A small contrastive image-text model, trained from scratch.
Training: nadamw at rate 0.0019, 7200 steps, batches of 256.
Rows from block 2 of the text encoder, named by matrix and row number. Rows with one number belong to one neuron. Each number is 128 + 24 x the weight over its row's rms, rounded and kept within 0 to 255. All counts start at 0.
# fc1: MLP up (text_encoder.blocks.2.mlp.fc1.weight, 1280x320), inputs 0-79
# fc2: MLP down (text_encoder.blocks.2.mlp.fc2.weight, 320x1280, transposed), outputs 0-79
fc1.841 [102 106  99 151 153 160 128 128 128 128 128 108 128 141 128 128 153 128 128 166 128 128 145 128 167 128 128 143 105  97 128 128 128 103 128 128 177 128  88 128 114 128 128 149 148 128 103 128  95 170 128 128 128 128 164 128 114 146 104 128 100 128 107 128 128 187 168 153 108 108 128 159 156  92 128 128 105 128 155 101]
fc1.842 [139 176  93 114 128 128 128 108 128 143 128 128 128 194 128 103 151 114 100 143  72 128 128 147 128 117 128 128 148  99 128 128 111 128 116 101 153 128  92 150 110 173 160 159 128 128 148 115  83 155 141 113 160 160 128 114 128 157 128 145 111 154 105 113 128 208 128 163 128 128 128  85 100 128 128 128 104 146 111  76]
fc1.843 [ 89 128 128 136 151 128 100 128 129 128 154 128  82 128 128 153 179 128  74 159 110 128 128 128 128 128 128 128 128 128 128 132 128 128 128 107 164 128 128 128 128 118  98 128 128 128 115 128 117 166 128 108 128 128 128 128  71 159  27 109 128  99 128 128 128 144 159 137 128  94 128 128 189 128 128 128 151 128 128 128]
fc1.844 [ 92 128 128  93  92 128 128 160 147 100  87 128 179 158 128 128 172  81 128 128 159 128 149 128 166 128 128 128 128 128 102 128 150 170 128  84 128 128 128 108 128 128  98  96 128 128  99 128 128 158 128  67 128 152 128 106 128 128 128 182  93 128 128 100 147 128 150 128 128 128  60 128 109 128 103 128 103 128 128  99]
fc1.845 [128 125  68 102 183 182 111 108 128 128 128 128 128 170 155  69 128 128 128 158 176 128 132 158 128 128 128 128 128 128 128 164 116 137  69  97 128 128 128 128 128 128 126 128 128 128 128 190 128 128 176  47 128 128 128 157 128 128 128 101 144 128 128 128 162 128 128 128 134 151 128 128  94 128 128 176 128 128 128 128]
fc1.846 [ 97 116  74 128 128 149 128 128 128 149 128 128 128 128 128  96 157 128 128 151 128  85 157 102 128  97  92 128 101 128 167 113 128 128 109  84 183 128 104 128  88 128 128 115 128 128 128 128  86 128 128 106 128 161 169 150  83 128  95 144 128 173 105 147 128 179 136 198 135 146 103 128 128 128 128 167 128 128 128  91]
fc1.847 [106 115 128 128 171 160 128 100 128 128 128  77 128 141 128 105 147 128 128 128 102 104 152 145 128 108 128 128 128  96 128 128 166 128 128 128 171 128 114 114 153 145 128 158 128 128 116 160 128 147 117 110 128 171 128 112 102 160  83 106 128 128 128 103 128 177 157 153 128 128 115 128 128 128 128 128 128  81 145  89]
fc1.848 [128 128 128 165 171 142 128 128 128 128 128  98 164 128 128 128 158 128 142 172 179 128 128 128 153 128 111 175  96 109 128 128 105  90 103 140 161 113 128 128  97 128 117 128 128 128 142 128 128 128 146 107 151 186 128 128 128 128  86 150 115 142  84 128 139 128 160 165  92 155  96 128 128  96 128 164 167 128 128  85]
fc1.849 [128 147 110 146 159 128 159  85 152  90 128 128 128 128 110 128 155  97 107 152 128 128 108 128 128 128 148 151 106  91  85 128 145 111 102 128 152 156 128 145  90 108 150 128 128 150 111  88  92 128 128 107 128 128 165 128  92 128 128 128 128 128 112 144 162 177 128 159 103 147  81 128 128  57  94 107 128 128 128 103]
fc1.850 [128 128 128 110 153 128 156 102 128 128 128 128 112 174 128  97 160 128 112 128 128 146 145 142 156 128 109 143 115  69 115 150 150 142  86 128 128 143 128 108 128 115 128 140 128 128 128 128 113 177 128 128 128 192 154 161 110 144 143 149 155 128 128 111 111 191 157 158 128 143 128 112 110 108 128 128 128 146 151  75]
fc1.851 [128 128 128 128 145 128  99 109 128 154 128 104 155 148 128 109 146 128 128 146  95 107 111 128 160 157 128 151 128 128 128 128 106 128 128  98 158 128  88 163 128 152 128 167 128 106 106 157 110 128 128 128  73 128 144 128 103 128  74 107 128 128  68 128 128 181 128 164 128 110 100 128 128 128 128 102 101 102 128 128]
fc1.852 [128 128  84 187 128 128 128 147 168 128 128 144 128 167 128  90 156 128 128 104 128 128 128 151 101 128 128 162 107 128 128 158 108 110  90 128 107 162 128 113 128 150 157 151 128 173 128 128 104 128 109 116 128 128 111  87 128 106  96 128 128 128 128 128 143 128 184 151 128 100 128 144 109 128 128 128 128  99 128 128]
fc1.853 [ 83 110 128 142 128 128 128 128 128  82 128 128 165 196 128 128 128 128 128 156 128 139 156 128 128 105 128 160 128 128 128 106 156 154  94 102 128 128 128 128  98 145 155  92 128 128 128 128  87 128 107 114 128 159 106 128 128 128 115 128  83 128  85 128 128 196 149 162 144 153 128 128 128 128 112 128 128 159 128 151]
fc1.854 [128 166  98 102 196 128 128 128 128 128 128 128 128 128 128 128 182 122 128 128 128  67 117 128 128 128 128 128 128 128 128 128 128 113  75 128 128 128 128 128 128 128 128 128 128 128 128 128 100 128 128 136  72 169 111 184 119 128  52 128 164 128 128 128 131 128 167 145 128 128 128 128 128 167 130 128 157 128 128 128]
fc1.855 [128 128 128 145 112 133  98 128 128 182 128  90 178 150 128 125 128 156 128 128 162  89 136 128 128 128 114 128 128 128 129 128 128 128 128 128 196 161 128 128 128 114 128 102 128 171  95 128 128 128 138  90 177 128 128 128  93 128 128 128  81 128 128 126 128 201 160 155 128 193  81 137 128 137  84 128 128 128 128 109]
fc1.856 [107 128 128 128 128 128 128 128 137 128 128 128 128 128 128 128 128 128 128 170 128 128  92 128 170 128 159 128  95 128 118 128 164 121 128 128 158 128  75 128 128 128 161 163 168 153 128 128 101 128 128 128 128 187 128 128 128 128  68 128  96 153 128 128 128 128 128 128 128 128 128  83 128 128 135 128 128 128 137  78]
fc1.857 [128 128  91 128 164 124 128 128 128 128 128 128 128 128 128 105 128 127 128 188 144 128 128 128 183 128 128 128  98 128 128 128 128 102 128 128 163 128 128 128 128 128 133 128 128 128  91 128  94 128 128  83 128 128 128 128 128 197 128 128 128 128 128  50 128 128 123 157 128 128 128 128 128 128 128 128 128 171 119  91]
fc1.858 [128 180 128  88 128 128 153 117 103 128 128 128 128 165 128 113 128 128 128 128 167  93 128 128 132 128 128 128 128 128 128 128 163 128 110 135 128 162 128 179  35 128 128 128 128 169 128 144 128 128 128  78 128 128 128 203 128 143 128  75 128 128 118 109 128 128 197 128 139 223 128 128 143 128 128 112 134 128 128 128]
fc1.859 [128 163  97 128 152 128 102 128 128 103 128  91 157 128 151 128 128 128 147 128 128  73 128 128 169 128 160 128 128 128 139 120 154  98 153 164 128 128  94 128  95 128 103 128 128 128  83  87 128 128 128 109 148 128  94 147 128 101  73  99  89 163 128 119 124 128 153 196 128 174 105 128 161 156  77 128 128  97 128 112]
fc1.860 [105 150  99 128  89 128 128  93 128 147 157 128 108 156 128 107 171 128  88 174 128 102 128 128 163 110 153 102 128 104 128 128 148 128 128 128 184 152 128 128 103 161 128 145 128 128 128 128  98 128  99 105 166 168 112 144  99 109  98 158 102 128 107 128 128 128 172 150 144  92 112 128 128 128 191 128  86 128 128 100]
fc1.861 [158 128 128 128 169 128 128 107 128 147 128 149 152 157 154 128 163 128 128 166 149  96 156 128 128 103 104 155 128 128 128  78 128 128  82 128 128  89 107 128 104 106  92 128 128 128 128 128 128 128  91 128 172 156 128  76  84 159 128 155 128 165 128 128 177 158 128 128 128 128 105 128 128 156 128 101 128 128 101  67]
fc1.862 [ 97 128 128 128 128 128 128 128 128 109 128  94 147 128 109  89 128 112 149 128 128 128 128 128 128  94 128 147 128 128 128 128 128 103 128 128 128 128 108 109 128 128 144 149 128 128  73  93 128 150  80 110 107 128 149 128 145 128  87 128 109 128 103 147 128 172 128 144 107 154 112  85 128  71 149 128 128 160 128 112]
fc1.863 [128 128 128 150 128 160 165 128 128 110 163  96 149 155 169  89 112 128 128 161 128 111 172 128 128 108 128 109 111 150 108 128 128 109 128 108 167 114  99 128 101 145 109 128 154 128 128 146  94 174 101  96 101 178  89 128 128 128  78 128 128 128 128 128 151 154 146 128 128 157 128 128 128 128 128 168 128 128 153  86]
fc1.864 [ 95 128  95 174 149 128 128 128 153 102 128  92 145 179 128 128 172 128 147 155 150  86 128 128 128  79 128 128  97 128 128 172 128 128 128 110 192 162  90 128 128 111 150 171 128 128 128  99 104 150 101 103 128 169 128 103 128 128 128 128 100 107  89 128 146 128 128 128 128 128 110 145 128 128 128 128 151 151 128  98]
fc1.865 [113 150 128 128 128 128 128 128 137 128 128  70 128 128 128  96 118 128 108 162 128 128 128  98 159  94 128 110  89  78 134 128 128 128 111 123 169 129 128 128  87 128 128 144 154 119 128 128 104 128 128 104 128 158 128 128 128 128  54  99 128 128  99 120 140 189 167 158 148 180 164 128 143 170 128 128 128 142 128  90]
fc1.866 [128 128 128  94 128 161 128 128 159 111  98 102 128 174 128 128 128 128 128 156 128 128 128 128 146 128 128 128 151 128 106  90  94 145 128  99 167 168 128 152  81 180 128 128 128 128 128 128 128 158 128 128  86 128 128 128 106 128 125  93 147 128 128 112  83 128 157 155 128 128 128 105 128 128  99 128 128 128 128 104]
fc1.867 [ 93 148 128 128 146 128 159 128 128 108 163 128 157 181 179 128 128  99 128 128 128  91 164 147 128 128 147 150  96 152 128 144 128 128 128 173 105 146  88 128 105 128 106 146  92 145 128 128 128 150 128 101 128 128 154 128 102 158  62 128 128 150 128  98 128 160 128 128 145 146 104 142 128 160 102 128 128 156 128  93]
fc1.868 [ 94 128 128 105 128 128 128 116 128 128 128 105 148 128 128  72 166 128  99 165 128  86 128 128 128 128 148 128  90 128 141 128 135 128 128  91 157 105 128 128  84 128 128 128 128 128  98 128  87 154 128 109  96 167 128 128 128 128 128 117 137 128 109 128 159 156 152 173 149 145  91 106 128 179 128 113 157 154 128 128]
fc1.869 [ 66 128 128 150 148  83 128 163 150 128 128 128 144 147 128 128  95  98 128 128 128 128 128 128 128 128 128 151 128 102 128 173 128 109  93 114 128 151 113 156 151 113 128 128 103 161 108 128 111 153 108 128 128 128 164  83 128 128  93 128 152 128 128 187 128 128 128 162 160 128 144 151 143 128 128 128 107 128 128 128]
fc1.870 [128 179 128 128 139 128 128 128 128 128 128 128 128 128 128 116 128 128 128 128 128 128 128 128 202 194 128 128  99 128 130 128 157 128 128 128 128 128 142 128 122  99 128 128 128 181 137 119 128 128 170 126 171 128  68 128 128 128  25 128  74 128 128 128 128  99 182 128 106 128 128 182 128 183 123 128 128 123 128  43]
fc1.871 [ 84 128 111 150 128 128 128 128 149 128 146 128 128 128 144 128 187  85 159 172 128 161 146 128 128 110 128 179  77  94 128 112 128 128 128 148 161 154 102 128 102 113 128 112  60 128 147 111 128 175  77 103 128 128 128 128  89 150  80 106 128 152 128  82 174 169 128 128 128 156 102 128 128 128 128 101 105 144 149 104]
fc1.872 [128 156 128 154 173 128 149 128 128 128 128  58 160 151 148 128 172  99 128 164 128 128 128 128 128 128 128  87 128 128  91 128 128 128  90  95 165 128 128 128 128 128 128 128 110 191 128 128 106 128 128 105 158 185 166 128 128 128  95 128 128 150  92 128 128 128 148 159  82 128 128  93 128 104 128  90 128 128 128 106]
fc1.873 [147 128 128 128 128 128 128 128 128 128 128 128 128 157 128  88 109 128  84 128  97 128 111 128 160 110 128 154 128 128 186 128 104 148 100 128 154 156 128 147 128 128  89 128 111 156 128 128  95 160  90  95 162 128 145  85 109 128  86 128 128 128 110 108 110 161 128 128  62 173 128  91 152 146 146 105 166 152 128  92]
fc1.874 [ 98  93 154 128 157 103 128 128 128 108 128 128 153  84 149 103 159 102 128 128 128 128 128 103 102  80 128 160 128  93  78 128 128 128  99 128 128  92 128 128 128 159 152 165 103 155 104 108 128 107 128 128 165 147 128  84 128  99  68 109 128 150 102 128 128 168 161 128  79 150 128 128 128 128 128 158 148 152 128  97]
fc1.875 [117 152 149 128 142 111 128 128 141 128 128 128 141 146 128 128 161 128 128 128 106 128 128 128 159 102 139 128  96 114 126 139 111 116 111 127 154 128 128 121 128 161 128 128 128 128 128 128 103 177 128 134 117 176 123 128 115 128 121 122 139 158 114 120 128 172 133 171 128 149 116 140 153 128 128 149 100 128 147  88]
fc1.876 [128 156 128 128 128 128 128 128 128 128 128 105 160 128 128 104 146 128 128 154 105  97 128  96 147 128 102 107 128 128 128 171 128 128 128 128 171 128 108 144 105 128 113 128 143 128 111 128  80 158 128 128 109 128 154 171 128 144  63 128 128 155 108 148 128 128 165 128 128 188 128 154 128 128 103 128 102  94 128  96]
fc1.877 [ 65 156 113 128 128 116 172 105 143 128 128  82 128 142 158  87 128 102  92 150 112 100 128 113 128 102 119 151  85  93 128 116 142 143 149  90 160 153  94 128 128 145 107 159 128 167 105 128 128 160 101  98 114 161 141 145 128 128  70 128 128 154 144 110 128 161 143 146 128 128 110 128 128 128 128 128 128 128 111  68]
fc1.878 [ 82 128 128 128 128 128 170 128 161 128 128 150 128 128 128 103 128 128 160 162 152  84 165 128 164 147 128 152 128 128 105 150 155 128 128  70 164 128  96 128 128 128 128 170 128 128 128  97  97 128 110  92 109 168 128 104 128 108 105 105 128 106 128 128 128 212 128 160 128 128 101 102 128 128  97  87 128 180 158 128]
fc1.879 [ 75 128 114 128 169 116 103 128 180 128 145 115 128 128 128  78 166 151 128 191 128 110 149 128 128 128 142 145 128 113 165 157 160 149 128 128 183 154 128 128 128 128 115 110 109 128 128 128  80 128 128  83 128 148 155 110 101 140 113 128  95 128  52 145 128 156 128 156 143 148 128 156 128 128 128 105 128 148 128 104]
fc1.880 [ 96 148 114 160 171 128 111 110 128 128 128  99 175 161 128  98 152 112 106 157 107  91 153 147 154 103 161 157 128 128 151 128 108 128 146  76 152 145 110 128 128 128 128 112 128 107 128  92 101 168 128  99 148 153 128 128 128 128 128 128 128 164  88 149 128 128 128 128 128 158 128 152 128 107 128 128 101 172  91 107]
fc1.881 [ 90 128 128 142 128 146 128 117 128 128 120 128 128 148 128  91 153 128 103 143 128  86 128 142 128 128 128 152  59  83 128 128 128 128 100 112 128 128 128 128 101 128 136 110 128 157 128 128 106 116 128 128 128 188 154 128 102 113  79 128 128 152 128 128 140 176 144 166 128 128 104  85 128 128 116 128 128 114 138  76]
fc1.882 [ 99 191 128 150 147 120  85 140 128  82  92 128 109 115 128  91 128 159 128 150 128 124 108 128 128 128 169 128  91 153 107  77 112 111 128 165 118 128  95 112 159 128 128 177 128 118 128 128 128 128 150 105 166 126  69  97 140 103  56 141  73 101 128  75 153 105 128 116 106 128 147 128 128 128  98 128 156 118 103 110]
fc1.883 [ 94 172 128 128 100 128 128 128 153 128 128 128 128 161 165 128 176 128  94 148 111 110 128 149 160 112 128 128 128  94 145 128 128 128 128 159 167 149 109  99  66 145 154 128 128 151  84 128 128 148 128 128 104 179 128 128  83 128  82 128 128 128 145 128  71 173 128 152 107 128 164 128 128 128 128 128 128 102 163 128]
fc2.841 [128 128 145 143 128 128 128 149 110 106 147 128  87 128 154 128 107 128 128 142 153 128 180 173  85 128 102  90 154 170 128 128 128 128 149 169 105 153 107 149 151 128 172 150 128  96  90 103 128 115  99 128 128 128  58 128 128 128 128 111 114 128 112 128 128  88  93 103 128 169 161 109 128 149 108 128 128  87 149 128]
fc2.842 [113 142 128 117 142 145 128 128 181 128 103 116 101 109 149 106 128 115 145 140 128 114 146 105 146 138 128 105  67 143 164 109 156 103 105 113 160 114 159 160 128 162 128 128 141 182 111 168 114 128 163 128 128 148 104 110 104 128 128 104 115 146 118 115 173 128 147 128 152  59 147 104 155 143 100 128 128 160 111 100]
fc2.843 [142 128 128 134 109 128 108 128 128 128 128 142 144 128  72  97  97 128 163 128 128 128 128 121 128 128 128 146 128 128 128 128  91 102 176 128 128 169 128 102 128 106  95  94 127  98  95 152 128 110 128 128 112 114 125 166 128 128 171 165 128 113 122 169 125 128 128 180 128 163 127 128 128 106 103 134 128 128 128 128]
fc2.844 [148 128 161 128 128 128 154 108 128 128 128 128 109 149  81 100 128 152 156 128 128 147 128 128 128 165 102 128  77 128 109 155 105  92 128 146 128 101 175 128 128 106 163 176 128 128 128 152 177 128 128 155 128 128  80 128 128 128 128 128 128 153 128 148 128 162 145  84 109 128 128 128 149 128 104 107 161 128 128 157]
fc2.845 [128 128 177 113 128 128 128 128 128 128 128 208 128 135 128 128 128 128 128 128 128 128 128 128 128 163 128 128 137 166 128 128  94 128 121  79 128 119 128 128 128 176 205 128 128 127 128 128 128 128 107 152 128 128 128 147 167 128 128 128 128 128  88 128 128 128  87 128 171 128 206 128 128 128 144 128 128  96 128 150]
fc2.846 [120  90 128 139 128 128 109 108 128 144 128 128 128 128 128 128  89 114  89  98 162 100 108  85 150 151  97  92 144  95  93 128 143 175 102 106  66 110 149 177 128 128 102 128 128  81 155 128 128 145  87 112  96 155 180 128  76 104 128  92 214 106 157 110 128  90 128 164 149 174  83 128 128  83 158 128 150 101 128 128]
fc2.847 [128 144 117 156 128 128  81 160 128 128 128 115 157 128 105 103 140 128  92  92  81 110 128 114 128 128 215 172 106 107 107 160 149 106 166 153 128 128  95 128 139 145 140  96 115 108 128 128 128  99 128 117 128 141 128  54 128 128 128 128 111 146 128 128 128 143 128 140  87 114 150 147 128 128 106 114  68 128 103 101]
fc2.848 [128 146 102 128 128 100 128 175 128  92 116 117 128 128 161 128 128 151 128 128 180 113 152  78 128 128 128 128 128 128 179 128 167 110  80 128 128 128 128 105 144 148 128 128 128 128 171  92 111 128  97 100 194 114 128  84  99  93  91 128 128 148 128 128 128 128 128 151  89  87 128 128 103 146 128 128 169 128 128 128]
fc2.849 [ 93 148 187 152 128 128 128 184 154 128 128 164 128 110 128 146 109 128 128 128 128 154 128 155 128 161 177 128  96 146 157 128 128 175 158 128 128 173 163 128 151 128 128 128 128 157 128 166 183 128 166 149 128 156  88 155 128 106 128 146 128 155 128  96 128 128 128 128 172 128 106 128 128 107 151 128 128 128 128 128]
fc2.850 [ 93 128  93 104 128 148  91 128 149 100  78 141 128 128 171 128 128 128 160 128 128 140 128 128 142 128 128 128 128 128 128  79 106 128 128 128 128  77 128 112 166 128 128  79 162 112 100 128  58  83 147  86 104 109 153  91 107 128 167 128 160 103  73 128 128 128 128 141 128 128 165 128  93 144 128 128 128 128  85  68]
fc2.851 [152 160 162 158 128 113 128 128 161 128 166 149 163 160 128 146 128 128 102  95 128 128 128 146 152 128 128  78 157 128 128 128 128 101 128 144 128 128 159 108 128 128 149  83 162 111 128 174 128 153 128 128 160 128 109 128 110 128 128 128 109 128 128 152 159 128 128 168 144 128  95 128 128 128 128 101 107 147  98 128]
fc2.852 [155  90 128 128 128 128 166 128 108 128 156 176 165 128 155 128 128 105 128 128 158 128 128 128  97 150 149 108 186 107 128  85 128 128 128 153 128 128  87 105 128 128 145 165 128 128 149 128 128 145 128 177 162 145 128  99 148 128 163 156 128 128  86 110 128 128 128 128 128 128 180 161 128 162 128  86 128 101 128 173]
fc2.853 [128 150 165 128 128 144 167  90 144 128 128 152  99 128 128 128 128 153 158 128  93 128 102 128 128 169 148 148 151 128 151 159 128 128 111 128 102 128 156 128 152 113 113 100 128 201 128 155 128 128 128 100 128 159 128 128 146 150 101 128 128 104 128 106 148  80 128  89 128  92  94 104 128  92 162 128 128 128 128 128]
fc2.854 [105 128  94 128 128 128 151 128 218 128  72 153 128 128 155 109 128 128  70 149 114 128 128 128 178 128 108 128 128 128 161 128 128 128 128  81 128 164 202 128 128 161 135 128 128 145 128 128 128 164 128 128 128 109 128 128 112 128 128 128 144 128 128 128 144 128  87 128 128 128 111 128 128 128 128 128 128 128 128 128]
fc2.855 [128 128 128 128 128 128  70 107 128  84  88 134 128 128 128 166 128 128 128 101 127 128 151 128 128 128 172 128 128 128  87 128 128  72 155 128 128 128 128 128 126 128 128 128 128 128 128 128 128 101 128 128 142 128 128  70  99 128 128 128  72 128 128 153  99 128 128 128  47  62 131 128 128 128 128 128  84  85 128 128]
fc2.856 [128  87 128  91 128 128 147  90  88 128 128 128  94 128 118 128 196 102 128 128 128 128 128 128 128 128 128 128 128 128 161 128 128 128 128 128 128 128 144 162 155 152 128 128 128 128 128 128 128  82  66 128 128 128 128 128 128  87 128 128 128  86  41  79 128 128 140 165 175 128 128  99  72 128 128 144 179 128 128 128]
fc2.857 [128 189 128 128 123 104 154 128  99 128 128  72 114 128 133 128 128 111 220  78 104 128 128 128 155 119 128 112 128 116 128 128 185 128 136 128 128 148 128 128  97 163 100 100 128 172 108 128 128  86 113 128 162 128 127 114 128 128 105  87 130 128 128 108  81 126 126 128  80 128 128 101 128 128 105 128 103 128 115 128]
fc2.858 [165 128 128 128 128 128 162 128 130 137 128 128 128 140 128 128  97 160 128 128 155 158 128 128 128 129  89 128 128 128 128 128 128 142 130  75 128 128 128 128 114  75 116 128 192 220 128 187 128 193 128 128  76  84 104 128 128 186 128  94 128 183 128 128 128 128 128 103 128 128 128 152 124 128 173 128 128 128 128 128]
fc2.859 [164 170 128 128 128 116  80 128 128 128 128 115 149 154 128 128 128 118 128  95  92 128  78 128 128 128 205 150 103 123 163 128 179 128 134 128 128 128 128 128 128 150 134  61 128  94 140 128  96 128 128 128 128 196 132 113 176  96 128 121 128 139 139 106 120 156 128 184 109 128 128 128 128 128 128 121 112 156  96  93]
fc2.860 [128 128 168 152 149 128 109 128 153  87 128 128 103  94  79 103 128 128 152 159  87 109 145 105 189 128 128 144 113 112  97 128 103 167 128 128 110  97 153 128 183 128  92 152 128 142 108 145 128 145 155 145 128 128 128 128 111 128 169 104 110 128 128 145 167 107 150 128 128  88 128 128 147 128 128 128 128 146 128 156]
fc2.861 [172  98 112 128 128 144 128 193 107 108  84 128 101 128 110 158 128 153 152 102 108 164 128 128 168 128 128 128 104 108 108 146 128 144 155  91 144  97 128 128 128  87 128  64 128 146 128 171 148 128 157 166 128 128 128  96  94 104 128 128 128 128 147 108 128 128 128 128 128 128 128 154 104 128 103 128  97 128 128  50]
fc2.862 [146  81 128 128 128 144 102 154  98 128 128 128 128 128 103 128  85 145 106 149 108 162 128 159 110 157 128 128 128  64 128 128 128 107 148 128 146  70 128 128 128 128 128 128  84 146 109 101 151 128 155  97 128 153 128  85 128 128  88 128 155  97 128  99  82 128 128  89 128 128 128  68 128  79 128 147 160 144 128 128]
fc2.863 [128  95 128  98 155 174 150 155 153 128  70 145 128 128 150 158 128 128 128 110 128 100 128 128 157 181 106 128 110 100 128 158 157 128 128 151 152  60 128 153 157 128 113  95  84  83 169 151 128 109 201 143 128 160 128 128 110 128 128 155 152 152 158 128 128 128 128 128 128  74 128 153 128 107 128  96  97 128 128 111]
fc2.864 [128 153 128 187 156 106 156 104 167 128 128 128 107 100 128 128 128 145  69  95  97 128  94 128 128 161 155 155 128 155  95 128 128 149 128 128 128 128 102 128 167 128 171 128 128 105  93  65 150  75 160 128 106 128 168 128  96 128 128 128 109  95  84 128 128 128 101  68 110 152 182 128 102 128 128 128 128 128 179 153]
fc2.865 [ 89 187 166 161 128 165 128 128 163 128 183 128 181 128 143 152  95 128  94 128 109 128 128  97 141 187 128 170 174 188 150 160 134 128 146  85  87 154 121 130 121  68 128  92 128 121 146 139 157 162 123 176 119 128 128 128 142 128 128 102 128 121 128 128 128 112 130 128 122 128 128 128 106 128 211  82  93 128 128 128]
fc2.866 [128 128 128 128 167 128 128  78  81 147 164 147 128 128 128 128 109 158 128 170 147 128 128 105  86  92 128 148 128 128 128  73 150 128 128 128 128 166 128 111 128 103 128  64 128 128 128 128 128 158 128 102 128 178 107 128 128 128 154 166 128  74 104 159 128 128 128 128 128 173 128 149 128  89  90 128 128  48 128 128]
fc2.867 [157 152 153 128 168 128 128 128 148 176 166 106 128 128 128  87 144 128 128 149 107  99  85 128 110 128 163 128  68 150 128 128 128 128 109 146 128  99  91 128 128 128  93  57 128 113 128 160  92  81 128  92  99 158 109  87 165 128 157 155 128 128 128 105 100 162 128 128  97 128 147 149 128 107 128 128 128 128 103 102]
fc2.868 [145 100 104 139 128 156  90 140 154 101 128 128 128  82 103 128  76 128 128 152 128 128 155 107 128 128 128  92 128 128 128 110  96 128 100 128 128  86 128 128 174 128 128 114 128 121 128 144  88 128 189 128 128 176 128 162 128 128 153 165 128 138 128 128 128 128  89 115 109 140 128  98  85 128 180 153 141  82 108 159]
fc2.869 [128 128 114 149 128 199 128  93 155  79 128 114 128  83 169 128  96 102 101 128 150 172 128 128 128 128 128 128  64  85 148 128 113 128 128 142 104 128 128 128 128 144 105 128 147  96 114 128 128 149 128 110  93 151 128 128 112 148 153 167  93  95 169 128 113 145 128 147 108 128 128 143 128 128 128 111 112  98 128 128]
fc2.870 [185 128 123 128 106  99 102 128 128 128 128 128 128 163 127 128 128 128 100  71 128 128  97 128 128 153 209 128 128 104 128 128 128 128 123 128 128 128 128 128 128 169 153 128  43 119 128 128 172  78 128 128 128 128 166  91 128  81 128 128 128 147 128 128 119 203 128 128 115  68 128 128 128  90 128 123  97 128 131 128]
fc2.871 [128 128  95 148 128 128 110 161  68 108 128  99 144 128 158 105  76 128 128 112 128 109  88 128 112 111 128 128 154  89 128 128 162 151 128 183  73 107 145 180 128 128 128 107 128 128 128 144  98 128 128 128  95 128 200  97 128 128 145 128 128  96 162 151 128 128 128 128 147 128 128 105 148 128  72 112 128 112 151 152]
fc2.872 [150 128 128 128 128 105  92 148 128 128 108  91 128 145 128 107 128 128 104 128 128 156 128 148 128 171 147 128  74 128  95 128  84  95 128 128 128 147 128 128 128 148 128 128 149 128  95 160 128 128 128 145 128 128  67 128 128  77 174  95  87 128 128 108 128 145 128 128 128 128 128 128 147 145 128 128  97 128  87 161]
fc2.873 [128  91 150 155 128 145 128 128 128 154  52 151 148  87 128 103 128 149 128 103 128 128 128 128 128 180 128 107  79 145 147 128 128 128 128 128 128  81 147  94 151 105 158 128 128 154 107 128 144 128 154 128 167 128 175 128 106 128 149 128 173 128 128 102 185 173 128 128  84 128 128  98 128 128 128 147 145 128 128 128]
fc2.874 [156 128 128 128 128 161  66 128 160 160  63 128  88 148 128 128 128 151 128 128 109 157 170 128 150 156 128 128 103 108 149  68 128 128 128 128 147 128 106 100 153 128 128 128 176 128 156 161 169 128 157 128 128 128 163 128 128 151 128 128 128 164 128 176 104 128 128 104 128 128 128 149 128  93 128 172 128 174 128 128]
fc2.875 [146 128 115 128  96 128  83 128  82 106  74 128 175 165 128 118 128  88 157  83 128 109 128  93 128 144 128 171 114 166 128 128 128 173 128 117  96 128 128 128  97 166  76 102 128 128 152 144 112 108  92 112  92 128 146  92 149  89  87 155 165 142 128 128 129 142 139 193 110 128  84 100 108 114 128 128 137  97 106 139]
fc2.876 [145 112 101 145 128 128 128 143  75 114 128 164 128 145 145 104 128 172  96 128 146 128 128 128 158 169 146 110 128 142 128 128 128 128 107 145 128 148 113 128 128 174 173 103 128 128  87 128  93 128 115 128 128  90 107 128  90 128 128 128 128  83  76 100 128 128 128 186 128  90 128 128 106 149 115 128 128 128  78 128]
fc2.877 [179 146 172 150 140 128 156 176 150 166 128 128 128 147  66 107 128 128 128  96  79 153  80 113 152 128 128 140 151 128 128 153 128 146 163 128 128 128 116 104 128 128 101 107 152 190 128 128 166 128 128 128 128  55 128 159 128 128 163 108 147 139 128 101 158 128 128 128 128 128 117 162 128 157 104  97 119 128 128 128]
fc2.878 [147 128 128  99 161 172 128 128 156 110 128 128 128 128 106  76 128  96 189 128 164 149 174 159 128 128 101 128 128  71  78 157 162  92 110 128 201 128 128  63 128 101 105 128  88 102 181 192 154 128 150 152 128 128 128 154  77 128 128 128 128 149 158 128 149  93 154  98 128 128 152 152 128 128 151 128 161 128 160 110]
fc2.879 [101 161 140 159 128 140  89 128 128 128 128 141 128 128 153 146 111 163 128  93 128 163 153  93 167 162 152 128 128 128 165 116 128 140 111 152 128 103 128 105 128 146 106 128 143 128 128 171 109 166 142 111 128 128 128 146 128 161 128 112  79  97 102 101 128  90 128 143 100  95 128 174 128 181 112 128 111 128 142 107]
fc2.880 [166 111 128 161 128 128 128  92  87  79 128  95 161 176 146 158 149 145  86 100 156  87 128 128 113  77 128 128 166 128 128 128 128 128 128 160  50 158 128 159 128 152 114  81 128 128 128 108 144 128  94 128 128  95 154  93 128 128 142 128 147 145 128 162 148 128 105 152 128 180 128 128 111 128  93 147 114 128 112 165]
fc2.881 [128 152 128 169  74 106 148 165 155 189 128 128 138 110 171 166 128 128  59 128 128 128 128 128 128 164 128 128 158 128 128 101 139 183 160 103 144 128  97 128 156 149 168 144 141 113 109  72 148 109 128 128 107 101 128  92 153 128 113 128 128  85 115 111 170 188  84 128 128 128 153 128 128 128 152 108 128 144 115 185]
fc2.882 [163 156 168 128 128  89  99 118 119 105 146  96 158 128  93 168 128 153 156  73  65 144 128 154  91 180 169 128 150 128 128 173 162  71 174 128  79 123 128 128 128 128 128 118 107 119 128 115 128 128 128 128 128 130 161 128 128 128 143  83 116 162 128 141  94 128 128 128  92  87 110 151 138 123 128  82  60 131 147 158]
fc2.883 [160 128 128 128  99 107 108 147 128 110 108  97 163 128 128 128 164 128 105  96  71 128 105 128 128 128 148 128 128 128 153 128 128 128 128 128 128 128 147 145 100 150 162  99  95  97 128  88 128 128  95 128 128 128 173 166  90 111 128 128 109 128  96 128 128 110 128 108 128  93 109 128 128 109 152 128 105 128 128 106]